Weights of a small image embedding model.
Data: 44167 training examples, 62.6 epochs.
Rows from block 13, named by matrix and row number. Rows with one number belong to one channel. Each number is 128 + 24 x the weight over its row's rms, rounded and kept within 0 to 255. All counts start at 0. After the name is the row's rms in percent of the matrix's.
# convs1: first pointwise conv (model.blocks.13.convs.1.weight, 352x352x1x1), inputs 142-212
# convs3: second pointwise conv (model.blocks.13.convs.3.weight, 352x352x1x1, transposed), outputs 142-212
convs1.120 083 [170 132 167  92  98 120 124 138 123 152 101 113 169  93  92 146 117 118 155 135 139 157 123  77 117 114  93 107 113 129 159 142 118 157 155 143 120 139  99 108 100 103 129 101 134 119 117 123 147  91 141 222 100 101 153 146 129 120 136 105 156 112 131 108 141 138 135 144 121 133  96]
convs1.121 096 [117 137 127 131 145 110  97 130 179 134 154 151  91 165 137  80 141 143 150 116  86 156 137 146 115 136 136 129 143 122 120 124 113 157 131 123 103 119 162 129 122  95  98 146 168 146 126 128 120 149 141 120 125 141  98 106 129 138 118 138 154 126 121 153  77 149 112 127 150 154 145]
convs1.122 120 [146 104 152 115 123 121 115 108  69 120 123 146 143 120 125 107 120 100 153 114 132 143 122 161 140 112 132 110 142 118 116 166 135  81 145 155 147 128 108 110 147 130 135 105 211 124 156 174 136 146 138  78 154 119 115 119 104 132 124 136 175 140 113 110 136 129 123 106 131 127 115]
convs1.123 102 [145 144 116 114 149 155  94 124 136 131 117 130 111 132 113 117  89 122  87 124  76 130 154 107 115 131 141 140 133 121 163 117 120 134 112  94 114 138 135 129 121  95 121 131 149 118 120 136 125 154  85 161  66 121 169 108 112 139 141 116 123 122 145 111 149 122 144 139 132  92  98]
convs1.124 104 [131 123 115 102 111 150 100  76 130 113 175 134 126 119 129  73 105 111 118 151  98 128 113  94 136 130 117 171 134 141 112 127 141 109 131 114  99 122  74 123 148 142 102 148 126 141 100  97 121 130  99 145 155 137 136 137  89 145 142 141 131 168 139 150 135 161 143 123 138  57 104]
convs1.125 083 [144 154  98 192 113 126 125 116  98 119 133 156 152 188 126 190 153  93 132 100 133 113 105  95 142 112 118 117 110 153 117 128 105  99 178 141 130 133 109 108 127 121 116 122 103  82 116 139 130 104 139 142 130 118  96 127  97 121 160 142 168 149 126 156 125 158 157 103 107 137 129]
convs1.126 074 [104 137 134  98 119 135 173 125 136 118 155 165 109 133 130 145 113 133 128 139 156 154 110 108 141  89 154 149  98 144 181 121 121 103 129 180 139 116 113  88 122 122 130 141 119 120 137  93  97 106 134 138 116 117 136 150 120 108 167 141 126 107 127  78 127 121 146 152 136  97 139]
convs1.127 117 [128 150  86  83 108 111 130 134  90 143 116 123 115 100  95 110 144 101 159 138 119 121 140 138 128 141 146 109 143 162 124 152 131 149 130 150 128  98 168 112 142 136 135 128 168  99 126 178 146 109 127  97 113 202 115 134  98 123  86 108 129 128 163 124 121 135 118 144 137 149 142]
convs1.128 117 [130 144 116  93 101 142 149 130 120  99 152 126 133 106 129 132 137 144 114 118 135 131 116 116 114 153 117 158 148 114 146 119 110 142 129 145 150 146 131 119 132 122 164 153 106 140 126 110 120 148 100 158 134 145 153 127 160 133 132 113 159 102 107 103 116 116 112 140 124 127  94]
convs1.129 106 [114 149 116 106 129 141  97 111 125 184 115 118 134 121 115 146 139 119 131 115 147 136 131 128 122 134 103 126 119  90 172 131 115 109 123 133 116 123 104 113 130 121 104 126 169 131 193 126 126 144 115 176 132 122 111 139 167 131 101 186 140 125 100 143 143 118 145 142 112  77 122]
convs1.130 111 [101 143  89 114 131 144 134 143 144 109  52 114 107 153 142  92 164 133 123 127 109 103 139 110 127 132 171  82 120 175 147 140 154 147  53 146 120 130 141 142 130 124 132 148  67 190 125 163 119 137 119  87 176 127 165 111 161 182 145 102 169 142 133 143 126 121 156  90  78 114 147]
convs1.131 077 [117 102 116 102 112 163 112 136 129  79 121 113 202 157 152 160 131 117 138  90 169 138 146 162 105 124 163 179 146 126 136 120  81 129 148  82 113 130 104 134 100 125 129 135 134 155 132 117 113 131 130 106 142 114 105 144 138 162 136 104 134 130 133 133 119 114 142 112 130 136 105]
convs1.132 115 [135 140 110 113  75 140 148 146 100 100 128 150 152  89 131 137 128 121 130 142 127 124 142 115 137 127 126 123 127 179 158 166 142 125  63 124 111 158 181 130 124 149 120 137 107  96 155 144 135 115  48 137 125 128 139 129 168 132 128 138 132  99 141 114 128 133  89 133 133 144 158]
convs1.133 084 [165 143 140 142 120 124 123 122 129 105 153 128 120 116 200 166 125 128 139  86 147 135 101  85 109 121 122 135 149 100 155 158 127 180 139 129 138 163 161 135 137 126 138 141 170 151 105 138 136 142 155 101 121 119 129  97 114 119 129  79 145 116 120  99 113 116 147 158 169 127 148]
convs1.134 084 [116 127 146 104 146 137 103 105 155 124 123 106 127  99 146 127 159 156 140 119 129 114 145 163 124 175 149 135  97 125 109 137 126 128 120 110 127 125 111 154 102 104 143 122  96 127 116 100 153 118 157 138 127 117  98 131 140 123 189 141 177 118 132  94 146 130  88 160 146 117  81]
convs1.135 101 [140  99 140 135 120 118 134 165 109 127 129 152 122 121 145 125 140 112 139 162 150 121 123 125 124 116 107 125 146 146 116 131 176 130 105 139 165  98 144 142 138 142  92 110 135 150 102 149 118 121 113 152 109 135 115 154 141  94 126 124 121 146 133 148  97 116 154 131 118 101 152]
convs1.136 100 [130 145 144 149 146 120 116 104 125 158 183 149 148 127 112 151 105 130  98 123 145 110 142 130 141 150 157 122 142 128 117 123 135 155  88  77 158 128 153 146 105 113 120 111 105 141  99  93 129 101 157 152 117 151 154  96 170 149 118  95 103 115 157 124 166 107 144 152 142 167 147]
convs1.137 070 [110 143 143 100 108 152 200 165 125 138 106 137 160 143 148 128 139 154 113 105 102 117 152 172 152  73 195 113  83 135 137 156  97 127 117 124 131 171 171 127 108 146 151 128 131 116 187 159 135 121 116 132 133 117 142  84 140 133 145 110  91  92 151 142  80 138 137 124  90 112 122]
convs1.138 106 [160 135  87 156 160 119 101 143 131  93  91 145 139  63 131 132 130 144 137 109 130  88 121 101 160 129 173 126 132 136 123 124 168 145  97 116 131 116 115 145 139 121 124 122 101 151 114 161 134 128 123  93 146 120 106  98  95 162 134 113 121 136  95 147 137 133 156 145 135 131 106]
convs1.139 105 [111 136 111 121 117 119  83 107 138 112 125 148 113 141 151 132 135 141 117 119 128 121 121  86 153  95 122 125 129 128 148 121 106  98 169 126 121 128 113 114 153  99 143  95 161 131 127 139 136 107 121 150 149  83 136  98 103 139 160 107 162 121 106 154 137 146 118 152 110 134 127]
convs1.140 100 [135 115 101 140 148 117 136 124 157 129 168 112 127 128 162  45 128  89 142 105 149  84 146  83 100 140 139 127 109 108 139  96 129 133 128 102 127 118  92 100 131  95 133 116 142 122 169 115 143 160 146 163 116 121 146  95  99 119 161 146 126 128 100 144 134 134 147 150 147 125 118]
convs1.141 104 [128 126  97 119  92 112 125 140  93  59 102 193 106 152 117 133 115 150 147  88 155 147 123 165 121 132 143 115 136 124 143 122 142 134 124 142 102 155 113 122 116 135 154 157 164 113 127 144 118 155 152 107 134 150 165 126 128 103 168 123 106 105 153 110 119 140 173 119 119 107 109]
convs1.142 075 [105 157 142 116  91 127 156 137 162  87 190 136 139 124 140 133 129 123 147 113  90 111 145 137 104 140 141 124 171 111 190 149 114 176 138 114 155 131  86  90 132 165 169 136 125 124 117 149 125 105 112 145 134 110 127 146 154  97 145  96 121 133 149 166 122 143 112 138 142 140 143]
convs1.143 112 [156 145 114 164 131 137 156 144 129 151 125  71 119 138 123  93 116  91 107 151 128 104 111  90  98 160 150  97 128  86 126 107 155 249 122 132 160 124 158 123 139  97 125 132  68 188 126 204 121 113  68 110  79 140 112 110 196 104 145 130 122 167 130 141 144 148 149 127 131 148 131]
convs1.144 097 [112  96 156 113 114 138  98 139 122  61 139 178 126 129 104 135 135 166 121 107  72 155 108 109 113 118  95 172 100 175 122 114  85 136  93 152 107 110 150 137 152 108 133 130 133 148 108 147 153 157 132 132 115 166 131 135 185 125 131  77 142 104 108 123 112 110 151 115 122 153 126]
convs1.145 124 [176 116 124 133 131  68 114 153 164  99 156 161 146 108 126 126  99 142 122 163 158 122 121 129  95 134  83 136 135 107 131 146 126 110 162 117 127 127 131 140 128 144 130 117 115 132 123 161 131 129 132 132 153 141 143 131 126 122 104 107 144 119 142 133 112 126 111 127 132 134 133]
convs1.146 111 [157 114 129 130 160 131 143 161 120 127 151 109  88 124 142 141 129 140 111 132 119 139 118 149  91 120 131 145 141 139 117 122 120 132 131 108 142 164 141 101 141 129 133 114 140 160 121 154 114 130 192 150 121 144  96 132 124 152 131 133 157 137 140 106 145 122 140 136 144 113 155]
convs1.147 085 [137 131 145 151 133 123 129 105 104 108 144  94 102 150 113 157 145 149 154 183 134 106 124 100  90 143 141 106 126 123 136  97 125 175 102 108 108 101 131 131 115 113  88 123 103 131 114 128 123  98 143 165 163 160 123 131 123 126 136 117 142 125 128 188 166 191 138 152  85 140 122]
convs1.148 094 [164 126 144 155 124 148 162 135 146 175 120 134 152 139 152 127 126 136 159 135 129 123 138 133 151 171 136 103 133 111 166 159  95 145 119 107 113 157 123 163 112 113 133 131 117 114 115 114 119 124 101 132 133  90  92 134 162 102 143 148 128 109 145  83  79 140 139 148 135 140 159]
convs1.149 079 [140  97 132 145 131  99 112 123 168 156 161 123 131 109 130 142 120 136 100 165 110 118 125 132 133 118 109 146 113 131  69 122 145 164  47 136 104 113 100 115 119 135 166 130  58 142 112 167 143 136 114 160 141 131 138 115 153 134 122 174 145  87 116 103 117 102 152 109 110 156 112]
convs1.150 086 [165 141 123 136 172 117 126 102 119 129 138 144 134 106 142 133 143 128 107  96 139 128 114  95 109 131  97 112 128 105  98 130 174 132 107 114  95  70 130 133 122 107  89 108 151 108 161 157  98 148 105 104 123 162 109 144 104  91  99 126 184  97  82  76 107  97 124  94 141  93 137]
convs1.151 102 [150 143 114 103 135 142 137 143 138 132 141 118 142 169  89 112 111 164 147 132 106 151 120 160 143 123 179 147 132  92 160 123  97 133 133 125 131 125 134 135 122 140 128 154  97 123 149 151 147 145 105 129  95 123 102 150 142 122 167 122 103 134 125 165 105 109 116 159 126  81 124]
convs1.152 097 [148 155 103 184 115 138 121  81 145 114 117 156 130 119 117 142 149 100 143 143 103 120 113 111 102 167 114 165 152 102 156  99 143 138 121 112 115 166 116 117 131 134 113 146  96  90 143 113 143 118 141 173 132  99 100 135 139 139 125 153 143  71 125 112 125 161 127 119 121 151 136]
convs1.153 080 [149 112 146 124 120 126  92 162 133 150 115 145 130 134 104 138 103 122 171 142 140 181 115 171 152 141 106 132 123 168 107  72 128 131 154 113  98 120 151  92 114 131 118 137 134 141 135 110 130 121 113 123 127 122  89  95 116 166 141 112 151  95 132 130  94 122 159 134 127 113 185]
convs1.154 075 [113 131 152 160 124 128 168  87 108 156 140 140 111 137 136 169 157 151 134 110 149 162 133 144  83 135  89 143 146 145 132 124 114 182 153 116  89 176 147 105 112 105 135 114  99  96 117 161 125 105 124 125 139 143 105  99 152 133 114 102 108 125 133 164 122 110 114 138 130 138 137]
convs1.155 087 [118 136 146 155 144 128 120  99 155 145 117 148 130 156 119 133 124 129 142 124 137 107  96 109 120 127 116 120 142  73 153 117 119 156 152 143 115 100 125  66 125 127 120 158 136 130  98 153 110  99 167 112 139 168  88 133 130  98  95 114 110 103 181 100 112 128 126 116 132 138 146]
convs1.156 115 [140 117 166 127  98  89  84 120 128 132 135 166 145 153 131 161 161 154 106 141 134 102 132 120 105 147 148  91  99  73 121 110  91 168 120  98 121 137 111 111 122 112 109 140 105 123 112 124 109 115 160 143 131 167 121  70 100 119 141 113 129 133 112 119 124 156 139 150 134 145 108]
convs1.157 082 [123 134 107 136 113 172  78 146 129 143 154 140 153 116 145 119 105 134 103 134 143 155 105 122 125 129 152 128 124 116 166  94 104 138 125 150 168 124 101 125  91 122 144 135  90 115 142 158 107 131 169 133  82 134 148  87 116 107 128  98 104 122 123 128 154 144 134 110  95 129  71]
convs1.158 115 [108 112 139 153 137 142 131 112  90 102 134 116 154  71 119 134 125 160 146 155 117 119 117 158  98 122 125 130 128  84 123 129 180 108 129 151 109 188 122 148 105 132 118 129 146 116 135 128 108 153 100 130  98 112 145 129 133  59  68  71 146 127 114 181  99 131 130 137 150 102 123]
convs1.159 111 [144 139 133 105 133 138 131 169 111 103 137 129 132 140 123 124 118 158 113 140 129 142 109 107 164 121 140 114 153 131 138 114 199 179 133 119 114 125  98 149 146 141 154 149 145 128 175 129 125 143 127 119 150 114 112  83 138 162 150 121 130 144 160 138 126 134 113 134 130 117 132]
convs1.160 106 [107 113 194 162 131 152 117 126  67 127 133 109 128 131 148 155  99 163 105 147 137 159 108 100 144 119 111 121 131  92 113 102 115 143 107 152 147 105 104 142  87 114 131 129 131 110 117  96 124 107 164 161 176 141 150 148 112 116 142  93 121 174 140 140 116 126 154 171 164 147  87]
convs1.161 082 [129 153 130 160 135 124 105  85 131 136 140 132 119 138  81 181 160 153 107 128 106 136 105 139 111 135 124 108 108 139 144 114 142 138 139 116 101 169 119 150 114 126 107 108  98  96 100 106 119  75 157 147  90 113 150 131 121 149 149 138 140 130 147 115 150  82 156 139  89 142 130]
convs1.162 106 [146 133 143  96  92 148 114 127 134 131 169 165 132  91 154 125 133 118 149 127 105 137 120 134 141 144 157 117 106 108  98 105 121 137  62 141 149  99 132 123 145 136 139 131  80 125 105 129 135 108 116  74 152 157 107 113  98 139  97 163 106 132 110 106 174 117 126 133 134 127 119]
convs1.163 107 [119 131 117  78  62 126  78 120  94 133 120 111 120 103 153 112 128 149 143 126 144 141 129 104 174 111 156 152  93 114  97  84 106 147 133 128 162 126 140 129 144 148 132 129 128 154 105 116 137 116 120 122 122 101 166 125 122 133 131 145 139 175 160 177 141 110 140 127 109 134 134]
convs1.164 114 [128 123 117 114 111 140 160 133 113 146 142 126 122 177 111 134 141 152 106 160 112 129 136 105 132 107 145 131 146 121 180 152 143 101 199 140 121  94 111 127 144 108 140 107  80  98 137 105 133  99 164 152  97 109 151 124 175 136 129 120 130 140 134 112 129 105 129 105 135 123 122]
convs1.165 101 [105 170 180 158 158 123 122 140 161 161 140 105  97  97 120 188 137 148 123 134 150 124 131 172  90 144 117 132 141  73 150 142  94 158 134 105 108 135 122 161 138 124 166 145 156 124 103 120 101 137 127 129 149 114 128 132 153 133 105 119 126 110 129 122 111 100 106 137 137 156 106]
convs1.166 084 [159 129 150 130 116 157 107 137 131 142 194 120 154 113 127 153 148 153 140 115 140 114 132  95 114 123 116 129 133  71 133 122 113 107 148 137 159  89 136  95  95 114 110 127 138 131 113  93 154 112 147 165 116 122 168 170  92 155 128 130 146 127 128  98 139 176 142  94 137  82 126]
convs1.167 104 [103 116 155  98 141  93 109 146 112 124 131 138 170 134 119 132 129 106 102 140 104 119 148 129 137 130 190  85 147 112 133 115 162 139 123 158 148 100  93 123 132 112 132 109 143 127 113 184 124 140 131 132 125 170 152 143 143 124 152 149 109 103 110 163  85 100 104 127 107 129 119]
convs3.120 081 [101 100 137 127  87 137 145 154 154 142  81  97  88  99 140 142  91 144 129 209 116 185 121 160 158  95 117 139 101 161 127 121 101 105 100 152 107 149 135 118 111 118 146 122 162 124 111 127 117 107  96 141 197 133  81 152 140 175 126  98 131 136 113 164 155 106 127 126 137 136 148]
convs3.121 095 [115 106 133 110 138 180 189 134  90 127  68 149 105 116 133 103 109 154 136 150 111 161 107 148 114 158 169 121 152 153 121 116 155 163 114 142 133 105  87 142 122 131  94 120  98 109 114 130 125 187 139 154 116 123 109 152 121 142 139 146 179 141  99 168 154 141  66 128 125 137 128]
convs3.122 104 [124 136 155 128 110 112  88 147  96 111  94 116 163 150 145 127 116 146 104 144  93 137 190 164 144 140 131 110 152  61 131 143 134 113  92 122 135 147 114 117 141 135 128  99 147  98 119 131 125 116 140 100 171 121 142 149  57 147 123  66 154 122 165 129 141  80 140 109 136 101 117]
convs3.123 092 [135 153  95 152 133 118 122 117 131 121 102 157 104 133 137  88 102 154 102 121  96 126 120 125 126  84 115 127 115 140 150 123 141 108 116 173 117 129 137 125 130 163 110 131 111 109 126 153 126 108  81 150 146 101 116 138 183 111 114 110 133 120 147 135 147 127 146 117 109 164 110]
convs3.124 083 [ 94 158 112 124  93  91 148 130 149 161 156 119 145 134 117 124 106 117 136 138 119 158 103 137 122 110 163 105 134 114 105 123 132 124 143  99 147 152 106  99 168 123 113 127 152 114 128 110 100 114  88 124 158 131 148 119 220 155 123 142 121 123 121 143 120 148 131 116 122  95  97]
convs3.125 080 [140 159 131 101 103  85 146 140 151 156 155 129 142 164 113 141 111 128 145 147 106 150 141  68 120 156 123  86 110 124 105 119 150 150 150 132 122 159 115 149 121  86 151 101 124 110 136 157 159 111 113 150 145 124 164 150 131 124 118 136  52 124 188 111 112 112 121 121 129 159 143]
convs3.126 071 [203 143 158 108 144  92 130 143 155 120 144 144 104 116 131 111 114 135  94 144 172 115 125 141 117 102 126 116 168 160 117 119 106 110 107 127 124 167 105 149 111 104 106 162 125 129 106 162 144  99 121 131 189 166 133 125 148 151 123 115  86 169 113 157 160 154 173 156 165 116  82]
convs3.127 123 [126 108 167 123  80 144 141 151  82 131 148 110 104 127 106 123 158  93 140 150  99 114 103 131 135  96 123 137 130 123 132 103 124 146 116 117 170 148 130 124 112 115 161  86  94  92 125 119 103 136 128 146  95 127  98 113 125 155  97  99 224  93 108 110 142 119  88 124 108 170 155]
convs3.128 136 [153 129 155 116 137 112 100 101  98  74 138 131 103 176 125 142 104 139 152 103 205 110 151 152 144 111  99 162 152 139 116 118 115 127  97 152 103  95 102 132 138 131 115 129  97 174 123  81 143 118 133 176 125 119 163 134 124 100  92  97 177 138 133 180 134 141  97 147 143 163 139]
convs3.129 099 [136 104 173 144 152 151 100  98 137 130 144 101 145 145 104 139 123 106 114  86 150 162  90 142 163 117 148 147 140 139 143 116 102  72 124 135 131 177 111 129 124 110 130 160 130 110 125 146  52 108 142 155 124  68 146 104 130 156  86 137 124 128 115 113  97 185 137 154 125 189  83]
convs3.130 126 [128 154 145 112 117 107 137  79 131 132 108 144 135 140 116 165 127 141 155  91 112 111 135 139 149 133 104 139 122 151 102 135 109 188 127 150 159 129 102 109 106 124 120 102 144 133  95 123 167 149 145 145  98 136 103 163 163 113 168 117 150 159 120 147 181 161 105 128 117 174 148]
convs3.131 078 [157 156 148 137  95 141 177 101 119 162 121 123 131 137 130 145 161 132 128 185 113 182 135 136 130 155 144 115 105 163 162 134 136  94 114 151 173 114 134 118 136 150 108 106 127 138 125 168 108 126 164 160 171 107  88 119 141  99 138 136 121 131 173 118 149 125 142 120 161 131 106]
convs3.132 137 [107 161 145 142 139 152 106 117  81 106 104 123  94 111 140 102 130 161 121 132 110 113  92 140 112 135 145 147 122 106 176 135 135 135  83 180 106  92 148 114 174 109 152 128  83  97 122 117 155 123 105  94  89 136 122  88 134 144 141 102 151 100  92  87  93 121 137 133 110 114 127]
convs3.133 085 [103 140 129 132 139 121 140 143 125  94 132 131 140 190  93  95  99 116 124 102 138 129 153 125 141 159 123 161 110 150 127 147 133 126 109 135 128 145 103 131 133 175 144 126 109 122 135 104 137 111 141 101 120 208 118 165  96  95 158  90 135 116 116 129 140 143 125 120 104 144 136]
convs3.134 085 [139  96 157 187 111  83 103 128 123 119 121 154 131 118 134 108 154 160 113 102 110 150 125 108 115 102 130 116  72 123 118 148 132 110 118 158 127  98 107 116 117 113 151 128 117 142 103 175  79  90  76 149 108 128 139 126 151 110 106 113 135  82 145  98 112 104 154 141 115 120 112]
convs3.135 107 [127 146 106 115 108 183 165 144 198 105  99 153 130 144 122 170 100 131 163 144 113  99 136 153 154 148 109 142 111 183 140 119 133 129 156 133 165 183 127 136 115 158 151  79 142 128 173 115 103 116 155 142 130 165 101 147 103 123 139 110 121 119 148 138 126 129 117 153 127  96 148]
convs3.136 111 [138 126 123 144 142 127 103 122 134  85 111 165 114 134 143 177 113 119 113 130 125 118  96 105 107 149 113 133 122 121 128 139 158 131 139 119 107 115 116 114 149 138 120 125 130 145 127 139  91 134 140 128 141 114 143 115 185  95 143  80 149 109 134 107 137  88 137 116 123 177 141]
convs3.137 073 [158 132 138 108 110 107 115 123 115 109 180 167 111 103 138 127 167 148 113 134 117 104 137 161 133 134 134 103 145 139 110 140 156 153 112 123 117 157 125 123 103 113 121 116 144  67 119 154 125 150 133 105 162 155 110 147 152 129 137 146 115 147 114  78 125 149 114 134 174 133 116]
convs3.138 110 [143 135 155 112 146 145 132 133 156  94 137 128 124 141 137 134  72  99 148 153 143 162 154 120 157 104 137 135 142 158 130  98 127 114 124 120 138 131  89 162  93 127 127 110 180 134 124  95 128 131 152 125 156 110 127 141 139 113 129 159 126 104 120 119 144  93 151 123 132 120 149]
convs3.139 106 [103 126 146 144 113 132 137 110 109  77 171 168 104 151 139 116 140 103  60 169 111 131 109 137 121 125  98 168 142 128 123  95  97 128 141 106 127 129 130 126  83 120 101 124 139 101 105 151  97 101 140 158 160 130 148 131 113 146 143 127 180 108 135 133 127 105 124 142 162 100 136]
convs3.140 094 [186 168 102 132 112 114 137 123 149 110 105 146 171 131 111 180 129 107 123 143 163  74 143 130 152 143 114 146 129 123 111 117  86 155 147 108 140 121 112 144 180  91 133 128 127 141 147 128 135 143 101 101 130 106 179 132 117 139 152 135 118 121 138 158  87 114 103 142 130  94 104]
convs3.141 107 [131 121 147 119 136 122 121 149 130  86 153 111 148 114  97 117 120 163  83 168 132 111 119 150 131 110 134 105 136 105 166 164 122 129 127 145 118 131 134 104 130 133 136 110  98 118  96 142 141 155 107 134 127 134 122 125  73 135 131 120 122 105 148 136 148 121  97 130 119 125 121]
convs3.142 074 [141 124 150  91 127  73 135 153  86  98 153  98 137 133 100 160 123 126  97 167  75 107 105 146 102 111 153  75 151 123 113 124 140 129 161 143 132 131 150 121 104 107 145 112 130 111  55 135 159 119 135 114 118 141 161 198  81 131 163 137 140 114 163 154 159 101 131  87 139  94 140]
convs3.143 103 [117 112 107 175 121 133 138 139 120 133 118 134 117 118 128 107 119 117 140 136 136  80  60 111 110 108 124 134 141 118 119 141 145 122 110 136  91 136 119 133 139  91 111 122 117 121  80 116 129 100 142 142  55  95 139 113 122 158 175 144 152 118 118 120 131 105  92 129 120 126 116]
convs3.144 104 [105 129 127 104 102 114 159 136 140 179 167 145 121 136 127 127 134 165 153 109 141 127 112 138 131 102 128 141 165 138 139 123 133 125 139 159 112 101 136 125 117 149 121 138 131  89 164  93  89 137  99  86 124 175 118 137 140 134 147 123  97 156 110 106 133  87 119 166 127 116 148]
convs3.145 115 [109 116 115 122 151 115 118 139 120 103 150  90 116 179 105  97 104 142 141 108 146 148 147 101 123 150 122 127 113 135  69 101 139 143 136 131 157  66 121 108 121 119 113 132 135 129  94 140 168 129 118 131 141  85  94 128 117 113 165 129 113 123 127  99 104 114 109 111 103 110 127]
convs3.146 118 [111 107 142 144 156 107 121  96 119 142 129 151 122 153 152 114 110 136 104 121 131 193 121 189 139 142 101 127 115 133 148 112  78 137 118 106 136 125 104 151 143 112 138 104 148 178 131 165 170 137 140 132 140 147 117 166 150 106  82 114 147 144 131 110 139 140 110  97  94 160 128]
convs3.147 082 [153 124 131  94 112 124  99 105  86 121 109 172  99 123 152 109 140 129 113 120 166 133 130 125 112 108 139 144 131 179 106 162 104 100 109 109 113 138 129 127 117 114  92  81 140 126  68 186 117 124 128 145 100 111 152 106 111 133 116 107 129 118 154 130 159 140  94  90  95 109 117]
convs3.148 110 [ 99 115 121 115 120 131 139 138 132 150 113 104 130 121 145 126 126 115 138 112 107 139  62 114 131 135 194 108 102 133 111  85 122  96 112 101 133 119 126 114 108 131 138 135 111 103 127 132 144 139 126 130 134 123 107 121 142 123 139 127 151 102 160 137 166 129 132 114 119 113  79]
convs3.149 076 [121 172 177 102 155 108 119 137  96 122 172 101 106 118 139 127 135 125  86 125  86 154 109 122 133 127 119 135 195 141 118 110 119 132 133 102 113 152 104 120 143 120 135 141 131 156 168 159 160  98  83  80 136 169 153 102  93  80 113 130  77 123 100 127 159 158  87 128 113 107 147]
convs3.150 090 [122 140 138 156 179  93 170 129 120 105 113 111 119 139 152 147 143 137 193 140 106 131 126 145 152 172 110 142 140 131 123 135 116 149 148 148 105 139 182 113 119 148 124 116 165 126 145 167 124 137 166 150 124  83 102 126 139 173 120 104 182 105 116 113 112 124 129 161 151 159  93]
convs3.151 097 [154 124 140 173 182 131 103 121 135 117 127 143 115 126 100 124 181 151 112 114 157 132  95  98 119 155 150 104 114 119 188 116 111 126  99 100 131  94 106  74 134 171  86 127 163 151 129  86 124 123 118 105 135 121 151 171 117 140 165  89 124 126 106 137 120 111 154 113 154 114 157]
convs3.152 091 [122 163 132 122  92 135  91 130 132 128 150 122 169 115 118 159 165  98 149 137 130 124 101 138 137 143 117 121 106 141 121 121  96  82 129 123  94 117 122 128 157 132 134 127  86 169 100 128 127 111 116 109 120 141 101 126 135  92 115 111 143 141 161 143 192 122  79 117 138 133 115]
convs3.153 087 [134 126 171 110  87 108 122  68 120 148 110 109 102 124 129 146  97 139 130  96  92  97 119 137 110 123 143 157 124 124 145 188  81 168 141 144 135 142  92  70  91  68 124 124 168 105  89 166 172 132  96 142 132 141 120 153 139  85 136 146 117 127 105  88 165 120 156 146 107 125 144]
convs3.154 074 [166  92 135  87 168 140 149  99 133  91 114  99 122 105 145  90 103  98  91 127 144 148 137 105 120 147  77 115 137  84 146 157  96 125 127  98 164 127 125  97 127 130 146 108 117 134 121 121  78 139 176  92 106 123 130  90 146 148 151 108 133 184 151 116 114 154 152 166 120 104 149]
convs3.155 083 [177  84 148 112 124 145 103 160  79  69 133 159 160 129 108 146 141 135 142 167  96 118  77 111 108 123 133 151 124 108 111 147 123  91 120 147 168 163 122 119 128 126 146 122 115 157 137 130 132  96 122 158 130 123 154 119 136 177 161 107 103 134 122 107 119 138 109 188 150 158 104]
convs3.156 121 [132 124 138 104 139 110 140 107 135  67 123  94 154 118  95 109 163 134 150 116 140 113 116  97 142 159 150  79 130 103 152 189 180 101 126  80 145 136 133 114 160 125  88 121 126 148 124 148 110 104 123 128  95 103 171 142 113 108  94 135 171 111 125 121 134 135 122 125 114 114 184]
convs3.157 077 [130 138 142 107 133 142 144 110 114 124 138 119 118 165 127 152 121 149  90 119 114  76 149 149  91 126 106 108 110 128 147  93 132 111 164 112 167  59 139 140 111 156 129 151 154 175  88 144 101 122 104 169 140 128 106 178 123 124 183 162 144 142 139 150 148 120 135 145  83 165 125]
convs3.158 103 [102 162 106  86 122  90  90 133 134 140 162 118 147 126  83 130 177 123 118 114 150 158  94 167 159 134  98 127 117 118 140 150  97 105 115  92 122 135 154 117  94 107 109 176 149 119 153 164  83 169  79 133 157 147 140  99  95 171 110  37 153 143  84 106  66 126 119 117 114 102 118]
convs3.159 107 [108 197 135 144 102 124 104  73 148 170 131 125 133 116 105 133 136  89 138  94 127 101 144 124 118 123  92 122 124 155 166 139 144  97 127  78 150 118 124 163  84 125 105 129 172 101 121 128  88  93 121 135 126 145 142  94 105  72 108 109 111  81 111 152 102 136 124 139 128  70 131]
convs3.160 095 [148 162  98 172 110 157 144 135 151 135 107 113 110 165 164  94 122 114 152 117 150 132  98 100 106  76 141 133 141 138 100 112 143 152  93 118 163 158 133 139 156 124 116 144 120 126 132 124 108 133 120 129 154 145 101 150 162 179 117 147 131 101 139 117 158 130 110 141 119 163 150]
convs3.161 078 [104 132  81 146  86  79 141 131 151  80 126 136 161 130 151 125 146 129 141 138 115 147 156  97  78 179 130 181  83 119 113 137 145 170 158 122 131  84 156 124 127 125 150 140 109  80 152  90 135 121 159 168  92 118 107 112 112 124 117 142 123 127 140 136 114 119 163 176 149 208 126]
convs3.162 116 [124 129 144 107 151 151 135 156 101  93 156 117 140 143 128 115 117 149 132 114 125 108 114 117 141  92 157 117 142 146 182 122 133 166 140 140 149 198 137 181 121 123 116 121 131 156 144 136  94 126  93 103  99 139 104 138 119 135 109 131 156 142 173 121 105 159 139 169  79  83 123]
convs3.163 106 [150 122 134  97 128 183 150  81 116  83 103 165 149 159 154 127 134 115  96 116 115 113 124 152  86 133 158  79 166 143 119 148  55 162 127 138 122 121 133 129 130 107 115 138 147 118 106 130 113 174 151 137 102 137 144 128 126 137 136 160 139 185 152 111 124 137 119 169 111 143 116]
convs3.164 115 [106 125 155 111 127 150 137  89 142 125 109 125 153 120 138 152 102 124 106 160 118 121 144 124 146 131 142 103 155 128  88 154 158 146 120 156 117 137 144 135 152 114 186  81 122 139 145 148 154 137 147  83 130 125 150 102 185 130 119 175 129 118 157 168 127 138 131 132 125 143 151]
convs3.165 111 [152 120 104 150 153 120 142  84 165 112 157  97 123 139 101 138 158 131 139 137 144  86  92 129 143 129  98 171  98 122 123  89 129 125 131 170 153  94 128 121  88 132 178 117 127  86 120 134 110 144 149 156 110 116 111 103 172 146  77  85 127 154 118 106 109 109 103 138 162 116 112]
convs3.166 081 [163 106 141 117 161 145 128 151 158 129 139 172 126 114 168  81 132 179 120 139 125 128 109 151 145 107 130  87 138 106 141 120 104 170 116 138 129 170 111 137 116 142 173  91 119 110 127 147 103 159  93 128 138 127 121 101 137  75 109 113 141 118  85  97 113 121 165 126 155 119 149]
convs3.167 107 [157 163  99 169 116 100 105 101 126 155 113 122  89 125 105 112 112 111 141 130 121 182 142 144  45 152 130 113 197  83 120 161 136 103 142 126 119 115 131 156 150 161 120 106 148 135 127 103 176 112 136 141 124 166 150 127 106 133 124 132  82 126 155 143 134 106  77 117 126 197 120]